Rows from block 6 of a small masked image model, named by matrix and row number. Rows with one number belong to one channel. Each number is 128 + 32 x the weight over its row's rms, rounded and kept within 0 to 255. All counts start at 0. Numbers have three digits each.
Before each channel's rows are labels from the 100 images, of 14976, where the channel reaches its highest value: "top examples" is what is common among them. Only what is clearly more common there than usual is listed. The data: photos of arthropod specimens (BIOSCAN-5M).
# conv1: bottleneck pointwise conv (model.blocks.6.conv1.weight, 128x272x1x1), inputs 0-271
# conv2: growth 3x3 conv (model.blocks.6.conv2.weight, 32x128x3x3, transposed, each kernel summed), outputs 0-31

top examples: order Hymenoptera
conv1.99:168084144179119105131142134148140099110106114134129125122138116141149106096101121136124123118152150115131128145142161174123115132089076162128118129128160128056173142128133130113129140087118134099153117142080106108159109129128123084108167086128196177092142153122110120096156138149151164112142121136058124163086158129113073187178100093157082117155167154121125132130142072068099149123120077167112097095092125146107094086075141146149065108102119121113087155126078135137124084083126129055140152155141112169084139122159132147128126123198131100194138067012125163135137052138179143119120110222163147160098112086114107110140182142084102074148089200105161136110110100101145116127115153117124140114135017138132113105148122152165118219136152127117163053148121104113058087110102097116141094184110132146078072160118082143090150225
conv2.99:148128122113137076103056154139124096147077162174154095129134125116171044134126152143116093095164

top examples: order Hymenoptera
conv1.125:138133080086157126133151146148124126104142171137142164121161110124155148164159140131145130138179079175145134155136149117161114160170062121130125147098133150106171092150136158082116151125105131173130075130119155109148059128123101092087127108151137181097102152105143159157099171167144182165180162095139170136195166170154118168154139161145121124162087099137155141144131152088113108158116106176094085169166164149147171172147172233150131153136112130150154105155182124180156107086168122116147185126155132061136128195185150123180138162112162061152069146098101161153121146109197111158128065110122070151122139207114084104079127154106180100063109164183143149156149111134173171163167172163148126085087165143126179120146087154080108139117159113122103097071122121077142135142151207148123134053141143124135126134127099097195082104
conv2.125:121158057151145137103128153165091102093139122127026115124177101100113144141109182145121158144126

top examples: order Coleoptera
conv1.87:122089132106069112131137137109110108135112129088072141073066100124139159091092135154134133126123075156108097156175159046130191105182132121124223169125144077184126106137112104061140117127135071157144096102101121082071168097064169140146127052077140115163131110146109149113156075148108100118145152149068143138110079170127128099144112092149121095159122167098153128107153118128078165113127106132122139083101104140112090105128100124149139083134102168049137170111088128151119172146158180046097115116160169138129139131227169133093112128125080114159114138125127100148105045097121086161086108078160149135130091125103105090089118043137089156105093129161143116150117111093122105207102144152139170159147097145103204098118150078164167144124163101091148091104159101119130115088127117150148104083132143129097190107064111170118142119
conv2.87:169120107151123108154151125171143117117107138162099124124168108094152016133145089135188131165102

top examples: order Coleoptera
conv1.72:141096139126159121131102120119129119123112132132158112127142091141097137117111150108082112146141147119151157130139096146138124096111131114127218150161110101120123135115129141096046136109090174109133109161120141097135108110103149147128148155105141159107129144155134100157118154157107064146189142123101087167133118140120100079165194064111099093107149117169106117095078140120143105155102139149173147135176144100139105137140158194099154132125127063150147159106168123174090104140110191142104180158158146121098120163175206139083107059162112123125102165160154159150101123116136152024145169150120161104127212196084135095116131102151083137157108087123109149192108174083172123216088140113094121096092119114095191073113123145070087135173180124102136061134102171134073096134167134099047182165118101124111066191168158037141101154
conv2.72:126135089122091124159120159171085060198154089146112154168162124104150058093121122154141123137132

top examples: order Hymenoptera
conv1.106:136141144124120124153093144145157110077126081135111112112129070111134142089162100173142137108210096151161084095102119172171089050100093163159137149134100150106154165155108151162131123101092141105121153163175092102106083084102143138132138079134162149121176127124134091121148129130167121191140147130155171141120131182167067137155123140163137070080140104104129158127103074099128173130145141194164138104105125146108143124141121209128132139102175093064156132093111087154114053072130141159141143158168074103159124114111104137154149051093132135150181089101124120128050157120112101095179123085111056117097158181124119107171114126135161084157140130132151087140156147087099151133108097197152169111106088126155139176153126139131116186112199141121092042149126189085112140136169152133094133150128119203112044156189117138198117072
conv2.106:124125166096079132111093079142099133131100069099130125122144144151189084062130151118102116059147

top examples: order Hymenoptera
conv1.96:135028128091111099089184177116159081119135143113113190113114112088134148102127159102053130145042106190082127116174118093187154149154085174104162147110163166128149163131134125139163129134103126128120107108119119093123153145116198172118098118121077109134131120111090145195128142202106131106171219141125171159131147160170129149159142142119211165100109144199143102120144110147101101134110124147137118136124125100159115183170099208127163139111127124123063153081136138109041106118103089112140144171165110145118108152117100148103122083128198137106088099139130127182169134104132155112157118147134134112151122099144079156103090071108160119151102163124129120044149217102080087157113141104138129172119151124137095142117140194178130085140190120100122093151081080170133161133134099067125109115156161132160078091162129147159181140
conv2.96:097108080111140134121133172126097116116106074147113116133107148186181098152097110157212112145183

top examples: order Hymenoptera
conv1.14:099193182112167120090127115081104163088145094123140109152133111047059123094124109145110117106146149118103152113055125147095085137139103144110128138156081183147119143145117112151166105096142153095068162130146104110108078049093123112091083134187068095146089075096163142107131162117179103129096119112124114132104103062163130136130083115060142126161126101130134146141164094132075126108113137098199133175153082134168082160115093130142047103129122123078130159142081099204147137168151115082114078181136133142133134135181115065151114099117150154132110125112172146128139124126112086095084105106148098075049056114119177166150123078165141116115156144111087112096101093136126106158077162074128098130099110177101135148177110151125195116113165165112085134080084117171123141117132166198184177135186159081105160106097143168147136108
conv2.14:064109102142156137161114147129082160133179095094104159124177114142049112141144118074129130094092

top examples: order Coleoptera
conv1.40:093177138109167127136157158086156142112127145124143133077123161132141125091107163166120129139117108126158152155068159120082111097167107103152135122153127084095152093102092140132131107132152110079135134095128143157136127107138134109095122142148139138061148147122106130153114102141148145079116131119106138071105119092145144149131170142156149050127116143107112096170130119107112122113105095127160096175091172100081194150116135140128125129140132083193168122147253164165103110151127101185064154135109097158121118143168120165160126142067163122117123090036122101071116167130131125166094086135160158107107190122132135150151115122135147156110082148136059048121135147157170173144158095187129090018130078100097190173141193121132170134149127144079144146024185133150098104146155165075109220181094086112175137089108154151131160113
conv2.40:117068166091168157160091164148161125138131078094097119154073132130157134170053124150136108156116

top examples: order Hymenoptera
conv1.54:178154105141169127134149091122092097123128122129121092136172100118101132119127155149156130097129122184135148132117114192122114182147122121099167125140114051164142074115205099164154100124131168132121110142103062119119094126147121096142119179159104067180153154144088126164153125119140165097182201117135137116135131066128101147136118138158199098154077151104124178138075127132136137123088117163149087143124100114137173109115177165135149090117141142124144140114160059153124110133090140098074171147132101082126122125168153069078154116067130153153145124116055129118078109127118071121127164129148103131110062068130107175149123147111142159140120060220147119082177134121160161163110102142109115079103099205150148133131087149080126174116186158137075168098151177101081192129116188123119125144178160107081118113179044094141170036
conv2.54:101130150146158124114104174113131075064151124113048105102194134152122104111139107138068110092116

top examples: order Hymenoptera
conv1.118:182097107078119093144134110138107091134153109143094117160189122159128093149159131094123150120139111183193180142149115171151112136138076150135131120121094167115142104142148134149127142092160133158152156141116065127102106109140125065092158135132103120110142173115150124154158123134142117175191092075115131079181126160171144196121165154133168150093097092109156150167166168103123098163112103167128080167193094111126147140082110186140076120118150049124189131081084109190125046078136094062187144201188116106106160144129153136111127077174125136116114143120128083145123183185113125122147199125117097075057127119153103106109103134108176091117197203130095137162156149094109136105128183132130163099106189151178107088135092166074098158170133127118138049090092134166159100149170112141136119139106105110142090096144182102131121101
conv2.118:105134096107091095085110124142094137138095079073103110112130047160126114135103119184114143063105

top examples: order Coleoptera
conv1.85:086081090132106147169111135130137100095100106124127125153124162145084127108142091099122128146166089041106127141114106109108108114099079060123154173112130113109107110144065167013060163125040114094086115145123089055118121122143089134068129121090161118130082105129117190100107088159116115133085130138151118170157119133131108168074087073148100213117148165129154140113120156118114161144125095143098127114127134127125108098126130127075138055147066134147086144137103086063159105111154162158119166113096138115111068104098199138116110143191098149101188167143131116092158082149155102139126088180048142149136146166119123097106095131149122131135101136118129143141189132117138167120089131076108186076124119132120115144131118128159138104114068171130123088131123169182131122145093198091183062193085127116124107053135082077151113130
conv2.85:106127094136158121156133100103075125142098165127021117125169114104091080110138165167113105101115

top examples: order Hymenoptera
conv1.95:138118161152104127088103115134149156112073142150097119133039052160077122141100123145093099105096120113113158083149089153179119134159134146091136121106163110152089070127150108147161107158118135088117146087122150089131108132083138220178119059149133106127207149127101136141163089109123094099162077129105149123129154119181121105158149157091125106079116128140144140126121090127113189092210116162173110086096111161154118141205109120125074164135081159100210104111102133105084107128152104117189152109142175149078142113092081152097098107082094130134053122111126147109221115096149191160132176106127126154094131119095159059129156144139100104109133136133036115146102086149168199112149129078064129098166173126123094124080092135125100144128106155135124085188119126109143111123114134100058138162109062138116133119169175085112122144
conv2.95:094154134157120155144067114155101146110158199105168176127086142105109127062157107104120123179099

top examples: order Hymenoptera
conv1.39:134153141124153102137110172137157054135128106091179129097197093123179174134145138103126112140087100170119111124198140115138108109055109156152088082120147082174125113111083111131052156139141120162152148126160127117127184136173048119131124079103136056164104120105156108179139120166112128129148144104104122073135100101104105149123112154136137125124140090201156068187114104110167141141155105119124092122114142082116142119110147129128125078160168104097143090174174136159102167099128104116123168139155142096120148063135121107185184064169058109175082070047143130125087120102134067091128163110145136098066081183122092106107177086115157126113104093167142116162124102143150149137154167124144099117137162159104200114082125108087150152072120117116110142146213163080147109113145128181092112181098197091144156143208132106115098098
conv2.39:113191168145132097146131132163093098133163120106138118127124150075105199103138199173104102120083

top examples: order Hymenoptera
conv1.89:121176110110161129147145153108107136114104144130109127131156141085123106084157142118114097136168100133094144115106146133099161074131113105108098122150152102115143143137110118141082114125119111140102097178131113074096094127103141089108147135070130194167116135135110110155081155074140103154121150140155148125130127141165104140105168124105111058132073089168093178130101147125116140131053151152169124146125119121136112119068109140100148114186171144141156149099107131127157188158136113192160164092153064084132098066138163169133186093155202184184099148159124128112054210096114117051139100132177059085149120136111095116076161129136054149133106177122058098128145176074130154130096089210083213122151039105137155046155068116114073164141139093120109111112138151135124090128161091164140127163091111142105104132138132101101122048
conv2.89:097117148133078101124108089128087113166061058085122132156108103158146089122066148134122120169156

top examples: order Coleoptera
conv1.18:082187143148102134148129109144089137137142125120198105104140128097113143146078128123102058098146129119106138128113134121110078134137091128163118139144096171143144141124126119152143110088071128090112146170174116162131171074152156154155118136072099097127147133136127158155072150102141103114114163107111172104113061085139117103130159118170119135117105116111140123093129101102119079163126131134124162160162132117099105159121066096161143084157106110078167130136138142109056129137127112092153153140162131143098167162095112155206106128113020111060172140124073174136140121117181152146146127105124095168113157111179162127117073131137156152056163067175090078081126115110195177096157111156066127132065095110059130188096162125113174153130115145107126107083239081163140153137106119074119077077112082087132178096133176101147049069
conv2.18:125134113099128172126127111048164208105108089130162098112152099117074165107134092156090144139149

top examples: order Hymenoptera
conv1.126:121172125141174103131155119128129173128171183180105141123119111125095164086168129151146094121140087144109100104119132091103135134100105103060105172130109152099119114191126149100124141111101103113114143138106135119093093128086133094102129125132160143115128079207105153125096143137161109180130125055085171117142124179155114187131087131191139070112143161092163127173081106132177172147182139126145132175115182118114148172106119135099143160115132181062202105114101122140110084150099188142158134165127079138081198127127191109201171141102105132085050185169101169123145153137136089105119117135129129150127085160134125146186169130119124090102150164141213138084127132113128134111145124188131155129110122160181178053185082174109074105117136122090120079126121106165133137121092161185046129139129179094077172141140139190109083077
conv2.126:136105136138085138152131140128107103124051123129124138151126100162126119128172238108062125155137

top examples: order Coleoptera
conv1.33:096192096111128109134143169123131150115121141129130151118142098104162124089140142135165115135132093086120098156107154091048104028150150139175090119132081085113171114165173055162152152093135099085119195122108110153136114143131050164168112074129170087140124095133103129137131148146167093112171174126133161170112107112148090095175130110117126147157116182107101077152127080163115091139109134152119095148154141155087153151174120145102142106097128137100165148163139195115092114136122132104098082138214112098140141127100117208121090105141086161103181120151073145175140137118062122152135198166133143109161168156161127153148111120146078118119127080101073093110148139140132111095133112143108123036094197150140150170147117181074113085165157150113110073087194104149101122139126084081113077162181135106046136141152154070091088074
conv2.33:163117145090133138134142156140142101215107143148208103172143165126098122130101140144190152169138

top examples: order Hymenoptera
conv1.2:152151142115140102137123149144146151091168168090101139119116112158109143100114133109126136123106181132161125134073127111082085163119131107121116105088089143108128107095142120164152119120220137067120117154077074125113153077164135193127119134142142107075104174131136119117135110130142167074173132105105098130159098092128135106115143124142141120165124162132115149091120105120123153157159109131115038143100113152131127185137133106141113069127127095159183178136157130207056082082127140082099077182149157208094137160100159112131108105084100168129099143118016140181118115132104167078109126181176089178162142177110154131110154062114230157047112087163131072157147137119117185105138138136147077094151130118158184138129119128062101141136091111098114148072136111100154176109140144123093095081158071088084153140150185055149128120
conv2.2:135139127155085114109133134148122063098091022176118159182123111171107167131130117140119109135134

top examples: order Hymenoptera
conv1.68:109145158101141112122098129126120167127160113099103138112119105104138109121155153122139123117120143155134155088067136108171096180088149107123116126151092177120084185126096114146127126199150126134111097095115156092134143135117101149086112157114152149091136130099093100168179107142128162121096046076158142198166107136126114180134106105094087199092104094123159090129133129076156137115122103121087116114131126114156130096107113112108102102107154123090139100084114131163129122099070118126182180141110123097141132136024069084142045206134088139076092114119122030184079102131160191147183122111137094170112160112132100192110114093055131104086077102179151110063090131090163134156179110105155140142161133176087120121109095117128118081147062120134047105130097122165112110132150110159152088135120125043099052104167118069166148128
conv2.68:122154183176075119174127108114135101137087103172140133168156115158122171090085070120142114160175