config.toml
arch = "densenet"
model = "masked image model"
dataset = "photos of arthropod specimens (BIOSCAN-5M)"
train_examples = 97500
image_size = 48
crop_scale_min = 1
horizontal_flip = true
translate = 0.06
rotation_deg = 10
method = "simmim"
mask_ratio = 0.6
loss = "l1"
norm = "batchnorm"
hidden_act = "gelu"
depths = [10, 10, 10]
kernel_size = 3
stem = "single"
growth_rate = 32
init = "kaiming_normal"
optimizer = "adamw"
learning_rate = 0.0022
beta1 = 0.95
beta2 = 0.999
eps = 1e-08
max_grad_norm = 0.5
cautious_weight_decay = true
max_steps = 11600
batch_size = 128
epochs = 15.2
lr_schedule = "step"
warmup_steps = 2320
weight_decay = 0.05
Rows from block 13, named by matrix and row number. Rows with one number belong to one channel. Each number is 128 + 32 x the weight over its row's rms, rounded and kept within 0 to 255. All counts start at 0. After the name is the row's rms in percent of the matrix's.
# conv1: bottleneck pointwise conv (model.blocks.14.conv1.weight, 128x288x1x1), inputs 216-287
# conv2: growth 3x3 conv (model.blocks.14.conv2.weight, 32x128x3x3, transposed), outputs 24-31, a 3x3 kernel for each
conv1.105 092 [100 158 149 191  99 110  98 129 167 129 103 119 122 142  99 126 162 169 152 100 152  96  66 140 106 116  73 141 131 132 118 157 121  54 125 107 105  58  96 189 177 119 193 125  93 121  61  63 145  79 146 156 134 143  73 107 129  99 172 153 122 118 164  73 148  91 117 127  97  81 138 171]
conv2.105 083 [138 127  87 128 138  92 121 145 124 199 121 130 127 149 154 106  94  85 152 137 117 128  72 101 160 130 133 103 121 157  15 137 151 136 159 158 166 136 124 170 121 130 123 167 150  98 102 161 136 154 173 154 142 140 111 176 186 128 148 140 174 160 160  99 107  85 149 140 100 150 109 113]
conv1.106 102 [111 119 133 114 157 137 119  82 125 142 139 152 136  95 164  79 144 137  74 155 211 165 147 147 125 172 120 164 134 109 156 102 124 173 128 144 103  54 100 100 140 151 145 136  96 145 110  21 101 108  90 124 101  29 141 113 165 111 185 138 154 119 185 205 123 120 106 116 101 119 147 129]
conv2.106 086 [133  99 102 130 135  87 144 144  90 155 145 111 136 142  69  92 173 136 115 120 102 120 188 109  79 128  70 116 115 110  70 118 130 204 111 137 209 174 167 183 143 142 138 118 134 110 107 105 102 170 145 151 141  53 131 124 150 130 166 117 165 168  85 215  93 153 139 178 145 131 165  77]
conv1.107 100 [162  93 132  88 104  52  90  92 106 180 175  71 110 117 127 136 132  78  81 157  44 169 156 162 110 144 119  98  90 129 113 113  90 106 152 136  88  92 155  72  75 124 112 212  38 161 136 107 115 159 156 135 145 119  52 118  21 182 103 174 153  80 105  69 115 150  88 164 113 167  95 118]
conv2.107 104 [ 99  41  89 115 122 127 168 183 131 126 133 110 162 123  86 209 165 104 107 130  87 137 125  74 142 166 138 120 170 205 144 128 146 155  49 118 184 141 169  99 127 116 100 115  43 151 171 139 149 108  61  99  73 111 107 176 172 138 128 112 132  84 105  95  83  88 123 126  79 178 144 133]
conv1.108 103 [118  67 119 152 152  63 146 141  97 161 167  61 139 139 179 110 126 116 114 155  61 137  68 175  80 171 106 129  92  99 172 136  87 117 114  64 105  52 166  89 142 125  84 176  52  99  73 139 170  93 178 117  96  78  85 158 185 124 148 138 162 212 159  75 170 188  85  70 172  93 119 164]
conv2.108 103 [151 157 190 149  85 162 147  93 126 127 119  96 122 147  80 178 133  91 130 173 149 136 182 118 117 132 130 113 153 117 153 100 143 195 163 175 122 140 161  92 158 149  83  98 120 177 165 122 188 145 152 161 147 107 164 176 125 124 171  84  88 122 118  96  63 115  89 155 163 130 107 123]
conv1.109 094 [127  49  60 130 115 129 142 127 212 159  68 174 127 147 176 116 132 118 109 153 154 179  62 144 196 158  94 136 122  67 134 182 136 126  88  89  76 118 132 123 172 126 184 160  63 122 142 148 173 106 101 137 135 127 169 133 140  58 214 164 175 250 136 135 144 124  99  98 170 159  98  92]
conv2.109 090 [173 187 171 143  91  98 154 153  89 158 161 134 126 159 150 153 130 125 177 173 145 162 139 108 137 163 121 163 178 178 157 109 130 172 122  92 122 159  96  65 139 123 164 120 120 171 154 164 139 109 143 186 152 135 142 164 137 143 157 115 124  77 107 155  95  89 113 179 190  85 183 135]
conv1.110 087 [142 122 118 137 108 114  98  82 129 142 100 145 125 147 107  62 176 105  93 115  96 128 133  93 101 151 151 110 140 175 101 171 162 145 154  89 125 101  86 115 209  69 148  61 126 153 127 128  93 138 111 168 170  83 139  97 143 128 222 118 155 107  55 126 126  63 133  92 140 141 167 125]
conv2.110 087 [152 149 126 113 166 124  86 127 136 141 163 177 161 141 156  97  95  91 128 143 118 163 204 126 160 152 140  82 109  14 128 125 140 178 145 164  82 125 121  92 151 131 121 131  95  92 125  94  68  64  98 100 106 135 127 157 165 112 110 144 146  68 154 183 121 164  96 145 140 149 123  97]
conv1.111 102 [ 83 134  42 138 138 179 138  84 137 165  86 139 145 117  56 136 113  67 139 179 128 167 139 114 115  91  84 127 111 143 157 162 179 119 128 113  96 153 146 155 103 139 167 122 142 108 143  90 145 185 131 195 197 107 142 119 187 138 151 110 143 115 113 158 210  57 112  95 200 174  48 108]
conv2.111 096 [121 110 123  95 135 168  72  85 136  80 150 168  79 136 159 137  90  90 117 132 117 137 148 115 142 139  76 145 140 121 151 147 114 203 181 106  65 141 168 107 179 183  30 163 181 100 108 101 182 146 108 193 107  50 173  95  92  82  86  63 130 102  78  59  92 115  67 107 133  53 145 179]
conv1.112 109 [198 105  97 138 132 138 161  88 146 217 110  98 153 114 124 140 119 109 163  40 104 124 195  95 111 120 127 135  90  88 141 171  76  80  74 119 151 127  44 153 117  98 120  97  34  95 140 221  71 170  55 109 148  82  95 127 118 113 200 141 111  58 147 133  79 116 166 172  51 162 115 145]
conv2.112 111 [135 118 116 148 117 114 134 139 162  88 146 179  73 149 174  64  93 196 131 111  85 149 142 138 141 142 110 109 115  83 113 145  89   0 117  38 141 139 101 131 102 123  92 144 172 129 115 135 133 118 112 153 115 164 123 167 142 118 139  86 182 165 154 129 128  73 142 153 103 187 147  45]
conv1.113 102 [120 119 103 161 116 161 156 151 125 105 127 116  84 100 138 101 129 140 125 160 177 170 118 169 119 151 144 113  78 136 174 102 172 157 126  82 124 157 112 156 123 164  87 153 104 135 112 141 107 116 125 137 178 166 108  90 167 165  87 202 187  94 152 151  60 163 171 122  90 119 202 152]
conv2.113 102 [137 107  97 126 129 123 147 120 159 116 107 146 147  98 125 111 195 161 135 118 156 129 127 130 141  85 111 150 168  89 162 163  88  87 165 129 135 119 112 166 136 129 154 145 171 249 142 118 139  91 141 154 175 201 123 107 106 128 103  88 126 107 139 147 151 229 167 126 143 137 100  98]
conv1.114 100 [141  69 159  75 101 123 123 137 150 232  80 152 109 103 121 135 111 128 131 114  83 182 147 163  93  91 114 126 123  71 117  53  98  96  64  99 165  67 106 163 129 171  97 116 197 148 211  67  99 137 103  67  84 114  99 143 138 159 169 188 136  99 164  86 114 167 133 128 155 145 125 166]
conv2.114 098 [143  77 123 129  87 149 166 139 143 136 133 145 127 141 104 158 127  78 120  88 149 115 137 169 128 105 143 118 137 208 134 113 193 151 109 143 127 107 100 160 100 146 138 139 140 113 100  95 196 100  63 205 191 130 131 145 144 142 129  89 147 162 119 174 148  80 124 158 170  62 126  85]
conv1.115 100 [107 130 144 120  89  78 134 113 157 145  79 110  77 101 165  59  54 135 198  70 137 110 174 137 114 118 115 103  59 152 125 157 173 145 123 114 132 144 133 159 109 125 114 124 211 100  95  96 142 145 115 158  84 138  75 123 123 115 125 165 132 108 125  95  89 113 106 139 126 110  35  85]
conv2.115 095 [116 144  94 113 131 134 141 117 126 103 134  76 132 177 164 147 161 112 142 157 145 140 108 115 140 107 130 174 134  68 143 111  75 146 168  41 126  77  78 131 140 115 132 110 113 136  88 114 169 115 126 170 157 167  83 122 133 130 174 169 144 161 142  53  90 160  95 141 136 131 134 156]
conv1.116 100 [110 134 118 145 137 125 146  94 111  89 148 104  85 147  80 136 161 155 144 157 103 173 173 172 112 122 131 113 123 174  20 165 115 129  56 116 122 137 147 130 102  41 198 215 186 135 149 141 119  57 115 126 217 129 134 143 187 181 122  51  64 160 118 204  63 123 147  74  74 128  99  88]
conv2.116 094 [115 118 103 122 126  93 144 138 131 137 135 114 133 126 127 123 167 128 124  91 149 114  85  78 118 105  92 120 119 184 101 134 109  89 161 109 193 137  74 156 110 107 149 106 119 154  83  99  48   0  43 130 126 164  87  75 162  85 104 136 107 124 148 151 157 153 140  98 138 115  80  88]
conv1.117 099 [177  60 116 148  96 125 126  89 137 124  61 118 159 153 173 110 131 127 126 131  80  95  76 142 143 153 127 119  55 155 142 119 106 149  74 102  83 162  93 108  77  69 149 148 147  75 127 115 161 143 108  84  63  61 140  90 172 117 146  78 168 153  83 136  83 165  98  93  68 117 137  61]
conv2.117 109 [154 148 145 115  75 146 130  92 116 163 164 131 138 169 121 113 126  87 136 169 110 136 187  98  84 100  66 133 173  95  79 147 157  90 111 137 110 137 118 133 148 113 176 140 134  70  96  55  53 139 132  66 161 110 147 185 123 173 158 104  92  97  87  97 158 196 116 199 140 132 116 121]
conv1.118 100 [ 73 150 153 148 112 157 189 108 138 108  39 123 103  82 145  83 167 168 149 137 192 152  84  93 132 172 121 106 118 215  70 119 113 117 120 123 125 145 110 106  77 119 170 150  76  86 138 130 174 171  50 115 115 122 127 140 152 176 125 166 172 203 228 143 124 149  88 141  87 117 131 111]
conv2.118 104 [118 151 100 146 130 130 160 139 119 108  49  80 115 163 155 137 125 126 126 138 154  96 153 127 128 124 100 146 165 150 124  95 112 158 149  86 144 129 128 127 112  93 188 132 126 123  89 143 121 170 172 108 167 124 160  91 119 111 126 183 113 125 166 129 120 178 131 125 148 118 100  83]
conv1.119 091 [100 120 114 150 158 121 138 127  91 209 111 162 111 119 157 110  90 156 147  87 114 150 185 140 138 135 107 136 140  54 126 133 182  87 160 117 154 114 146 151 120 148  92 104  72  91 117 117 184 255 141 117 120 116 187  66 112 149  98  98 132 112 138 132 125 190  99 188 137 127  65 128]
conv2.119 096 [107  97 121  91 134 109 156 163 134 101  80 152  97 104 136 136 180 179 138 122 121 153 137 105 141  82 112 116 128  91 100 144  84 133 124   0 106 126 137 163 141 130 102 136  99 164 159 158 133 113 118 153 149 125  98 102 191  60 123 150  94  88 148 189 150  56 143 118  96  88 121 131]
conv1.120 103 [122 156 120 136 160 127 109 111 133 125 138 111 109 155 175 130 119  88 140 130 179 113 163 106  70 143 136 146 142 188  97  96 142 185 159  65 105 190  93  80 224 200  99 137  89  61 115 158  69 132 123 141 126 144  85 124  96  95  90 156  76 182 183  95 127 129  85 138  88  95  94 131]
conv2.120 094 [118 122  77 124 154 157 109 122 130 104 146 172  73 157 176 127 119  85 131 147 145 116 149 111 118 114  95  98  72  74 135 136 107 125  94 101 107 127 144 108 186 147 102 107 159 115 114 136 128 166 170 115 137 162 118 108 138  94 141 165 158 130 139 132  99 107 136 145 126 136 135  95]
conv1.121 103 [ 61 108 136 150  98  86 125 132 129  79 132 103 112  93 133  59  84 128 148 119  71 106 125  80  56 172 153  99 137 123 173 141 130 146 163  68 102 140 152  95 121 174 119 136 126  94 139  85 195 166 153 135 119 112 133 122 105 144 127  97 180 142 150  75 118 131  89 143 155  92 176 141]
conv2.121 100 [115 126 141 105 140 141  97  71 102 153 109 101 148 173 124 146 172 152 135 116 145 128 135 137 141 133 122  97 113 180 158 142 133 201 168 157 163 118 148 138  99 120 152  84 133 138 100 132  97  68 158 124 125 160 114  93 146  70 114 215 157 232 223 158 151 136 136 100 111  97 122 147]
conv1.122 096 [111 153  85 107 122 162 164 201 122 112 145 110  90  96 192 119 152  98 151 106 178 131 158  84  74 127 137 122 130 166  96 118 110 129 114 102  85 197 107 134 141 148 145  71 196 143  97  82 146 119  94 179 144 109  60 196 173 145 155 162 126 114 114 128 151 128 148 107 153 163  79  57]
conv2.122 089 [105 119 118 157 142 161 187 131 108  99 126 100 136 125 124  68 109  89 125 113 123 124 108 113 177  98 136 110  57 133 123 192 122 124 129 119  86 106 104 118 120 119 185 112 146 136 109 152 153 145 154 166 117 132  98 152  78 129 176 157 151 155 119  91 117  85  30  76 100 123 180 107]
conv1.123 092 [158 132 147 102 119 111 112 127 138 108 140 123 142 180 127 164 177 104 190 102 137 159 114 139 137 126  98  92 112 126  70 103 123 131 149 134 119  43  68 149 110  75 172 113  96 162 185  72  83 117 133  97 155 126 160 138  78 129 148 215  51 107  96 102 142 123 125  86 103 193 157 123]
conv2.123 091 [112 135 133 106 128 130  96 119 104 167 173 178 162 120 117 138  63  43 145 114 129 133 128 121 133 162 144 106 153  77 151 187 145 149 121 108 130 125 135 126 124 146 136 158 148  35 144 114  62 150  54  47  95 107 141 151 175 137 127  95 136 103  53 166 131 143 149 116 149 109  94 132]
conv1.124 105 [145 101 170 134  86  92 160  90  60 164  74  96 124 178  69 131 143 119 156 107  93 110  97 106  91  55  48  99 132 174  96  67  93 132 148 157 138 130  86 149 137  80 132 172 163  79 141 189 147 169 155 117 124 142 170 126  58 149 102  97 114  93 109 142 146  79 154 141 108  82  79  65]
conv2.124 085 [ 85 104  95 151 154 147 126 141 129  95 122 134  96 122 130 115  92  92 130 121 144 144 158 142 118 129 106  75  68 132  97 121 139 151  71 132  96 130  90  94 151 103  56 129 176 120 107  74 124 100  70  96  75 121 146 110 114 107 114 102 175 138 158  38 139 161 127 140 172  93 131 119]
conv1.125 084 [101 116 114 133 124 112 146 102 139 166 103 113 153 205 143 156 164 133  90 181 123 147 123 113 139 178  90 106  93 127  87 141 113 118 134 106 175 102 153 140 148  18 172 127 164 120 173 182 125  70  63  95 166 169 163 118 180 159 160 124 165 157 104 157 125 139 172  56 113 169 201 128]
conv2.125 100 [155 184 188 115 121 144  85 101 140 176 144 133 134 125  89 136 111 107 133 143 180 121 170 156 124 144 127  91 107  95 128 137 171 145 144 155 121 126 140 106 155 163 153 144 145 122  72  75 163 172  86  75  66  72 175 178 145 152 148  97 112  69  71 117 145 156 107 136 153 107 121 105]