Weights of a small masked image model: 15.2 epochs.
Rows from block 14 of a small masked image model, named by matrix and row number. Each number is 128 + 24 x the weight over its row's rms, rounded and kept within 0 to 255. All counts start at 0. Numbers have three digits each.
After each channel's rows are labels from the 100 images, of 14976, where the channel reaches its highest value: "responds to" is what is common among them; "patch colour" is the nearest of a few named colours to the mean colour under the peak. Only what is clearly more common there than usual is listed. The data: photos of arthropod specimens (BIOSCAN-5M).
# conv1: bottleneck pointwise conv (model.blocks.15.conv1.weight, 128x320x1x1), inputs 80-159

conv1.88:164142160095123138153144177179136167139123136125149154126162123056139107142155121120148116141150078150147137110125109120083139105140175115162146161117131133101144151164120162143116104115103139149176150130120120115176177147089179136121113169
responds to: order Hymenoptera
patch colour: grey

conv1.72:126144141112145102089116097153106096152119156145103135120107157148087132132141130125084101150145073119126148135136133119125167106121093150147137130117105132104093115113124125130114100114129148114120123149132126127113121169101114107087084160
responds to: order Lepidoptera
patch colour: grey

conv1.49:110101131136097162128133145136140105131132131120148163115131142133082160141186147135092130149126156107087150130136107149137136120129086120146110115133119115126108095081122089093094104163145140107101109101111117129066119121118093104156098080
responds to: order Lepidoptera
patch colour: grey; brown

conv1.73:141131143145137099128104110100102147129116088139117139125130161142172129121158124096133171156122140125121158143116104114139134106132086112130127132113108126147124171119099130155144081131132132150160138127115076161153169113063139096120131138
responds to: order Lepidoptera
patch colour: grey

conv1.85:113121124113127108100085119130156130165148116067149117113116123167116152127105154131122167131134163108128102134152137143109143134140121122145114120112134125127103113095133049138125099134113130121111127150144189150133103092133122153154148120
responds to: order Coleoptera
patch colour: brown; black

conv1.62:122152143122133119134134138103138134114159152134133103124129138147153111125117148148092107108123141117130092120147151141141137156106112136125152124140134139113139076089140170146124126129132121112161144152134125090140146136156115137142155131
responds to: order Coleoptera
patch colour: black; brown

conv1.115:125088124112154116103119107103098101122123107127106179122141111162134154101157117134184114112126169120129089126136133154130170165085105148116101120100154110141101133129136138147130114150133116111118092175113140155160123135093140130149116125
responds to: order Coleoptera
patch colour: grey; brown

conv1.31:111118101092122107087128139064128112105139096109125159113118130124111100146153125128110131128142124123120136175104141107088128135100117091091101093113120114121152133085162129136142169114127113109136147127090117152113126125079101114128113115
responds to: order Diptera
patch colour: grey

conv1.0:141121142121140115116122132114128144126166163140095127126123118163133145067091176171117095147095093125155100130120114154116138107110121118136155135116126137126112086088146089125103139168149139100141121185091169141098126132119109149159166154
responds to: order Coleoptera
patch colour: black; brown

conv1.74:120145129090158147175163127150124147119140172122155128136135132143124130091171129139156142113115109120162121113136117167147133141156188116168148132156165127099170111154140151127150155133150118104133115136162144122150155124114125133155124162
responds to: order Coleoptera
patch colour: grey; brown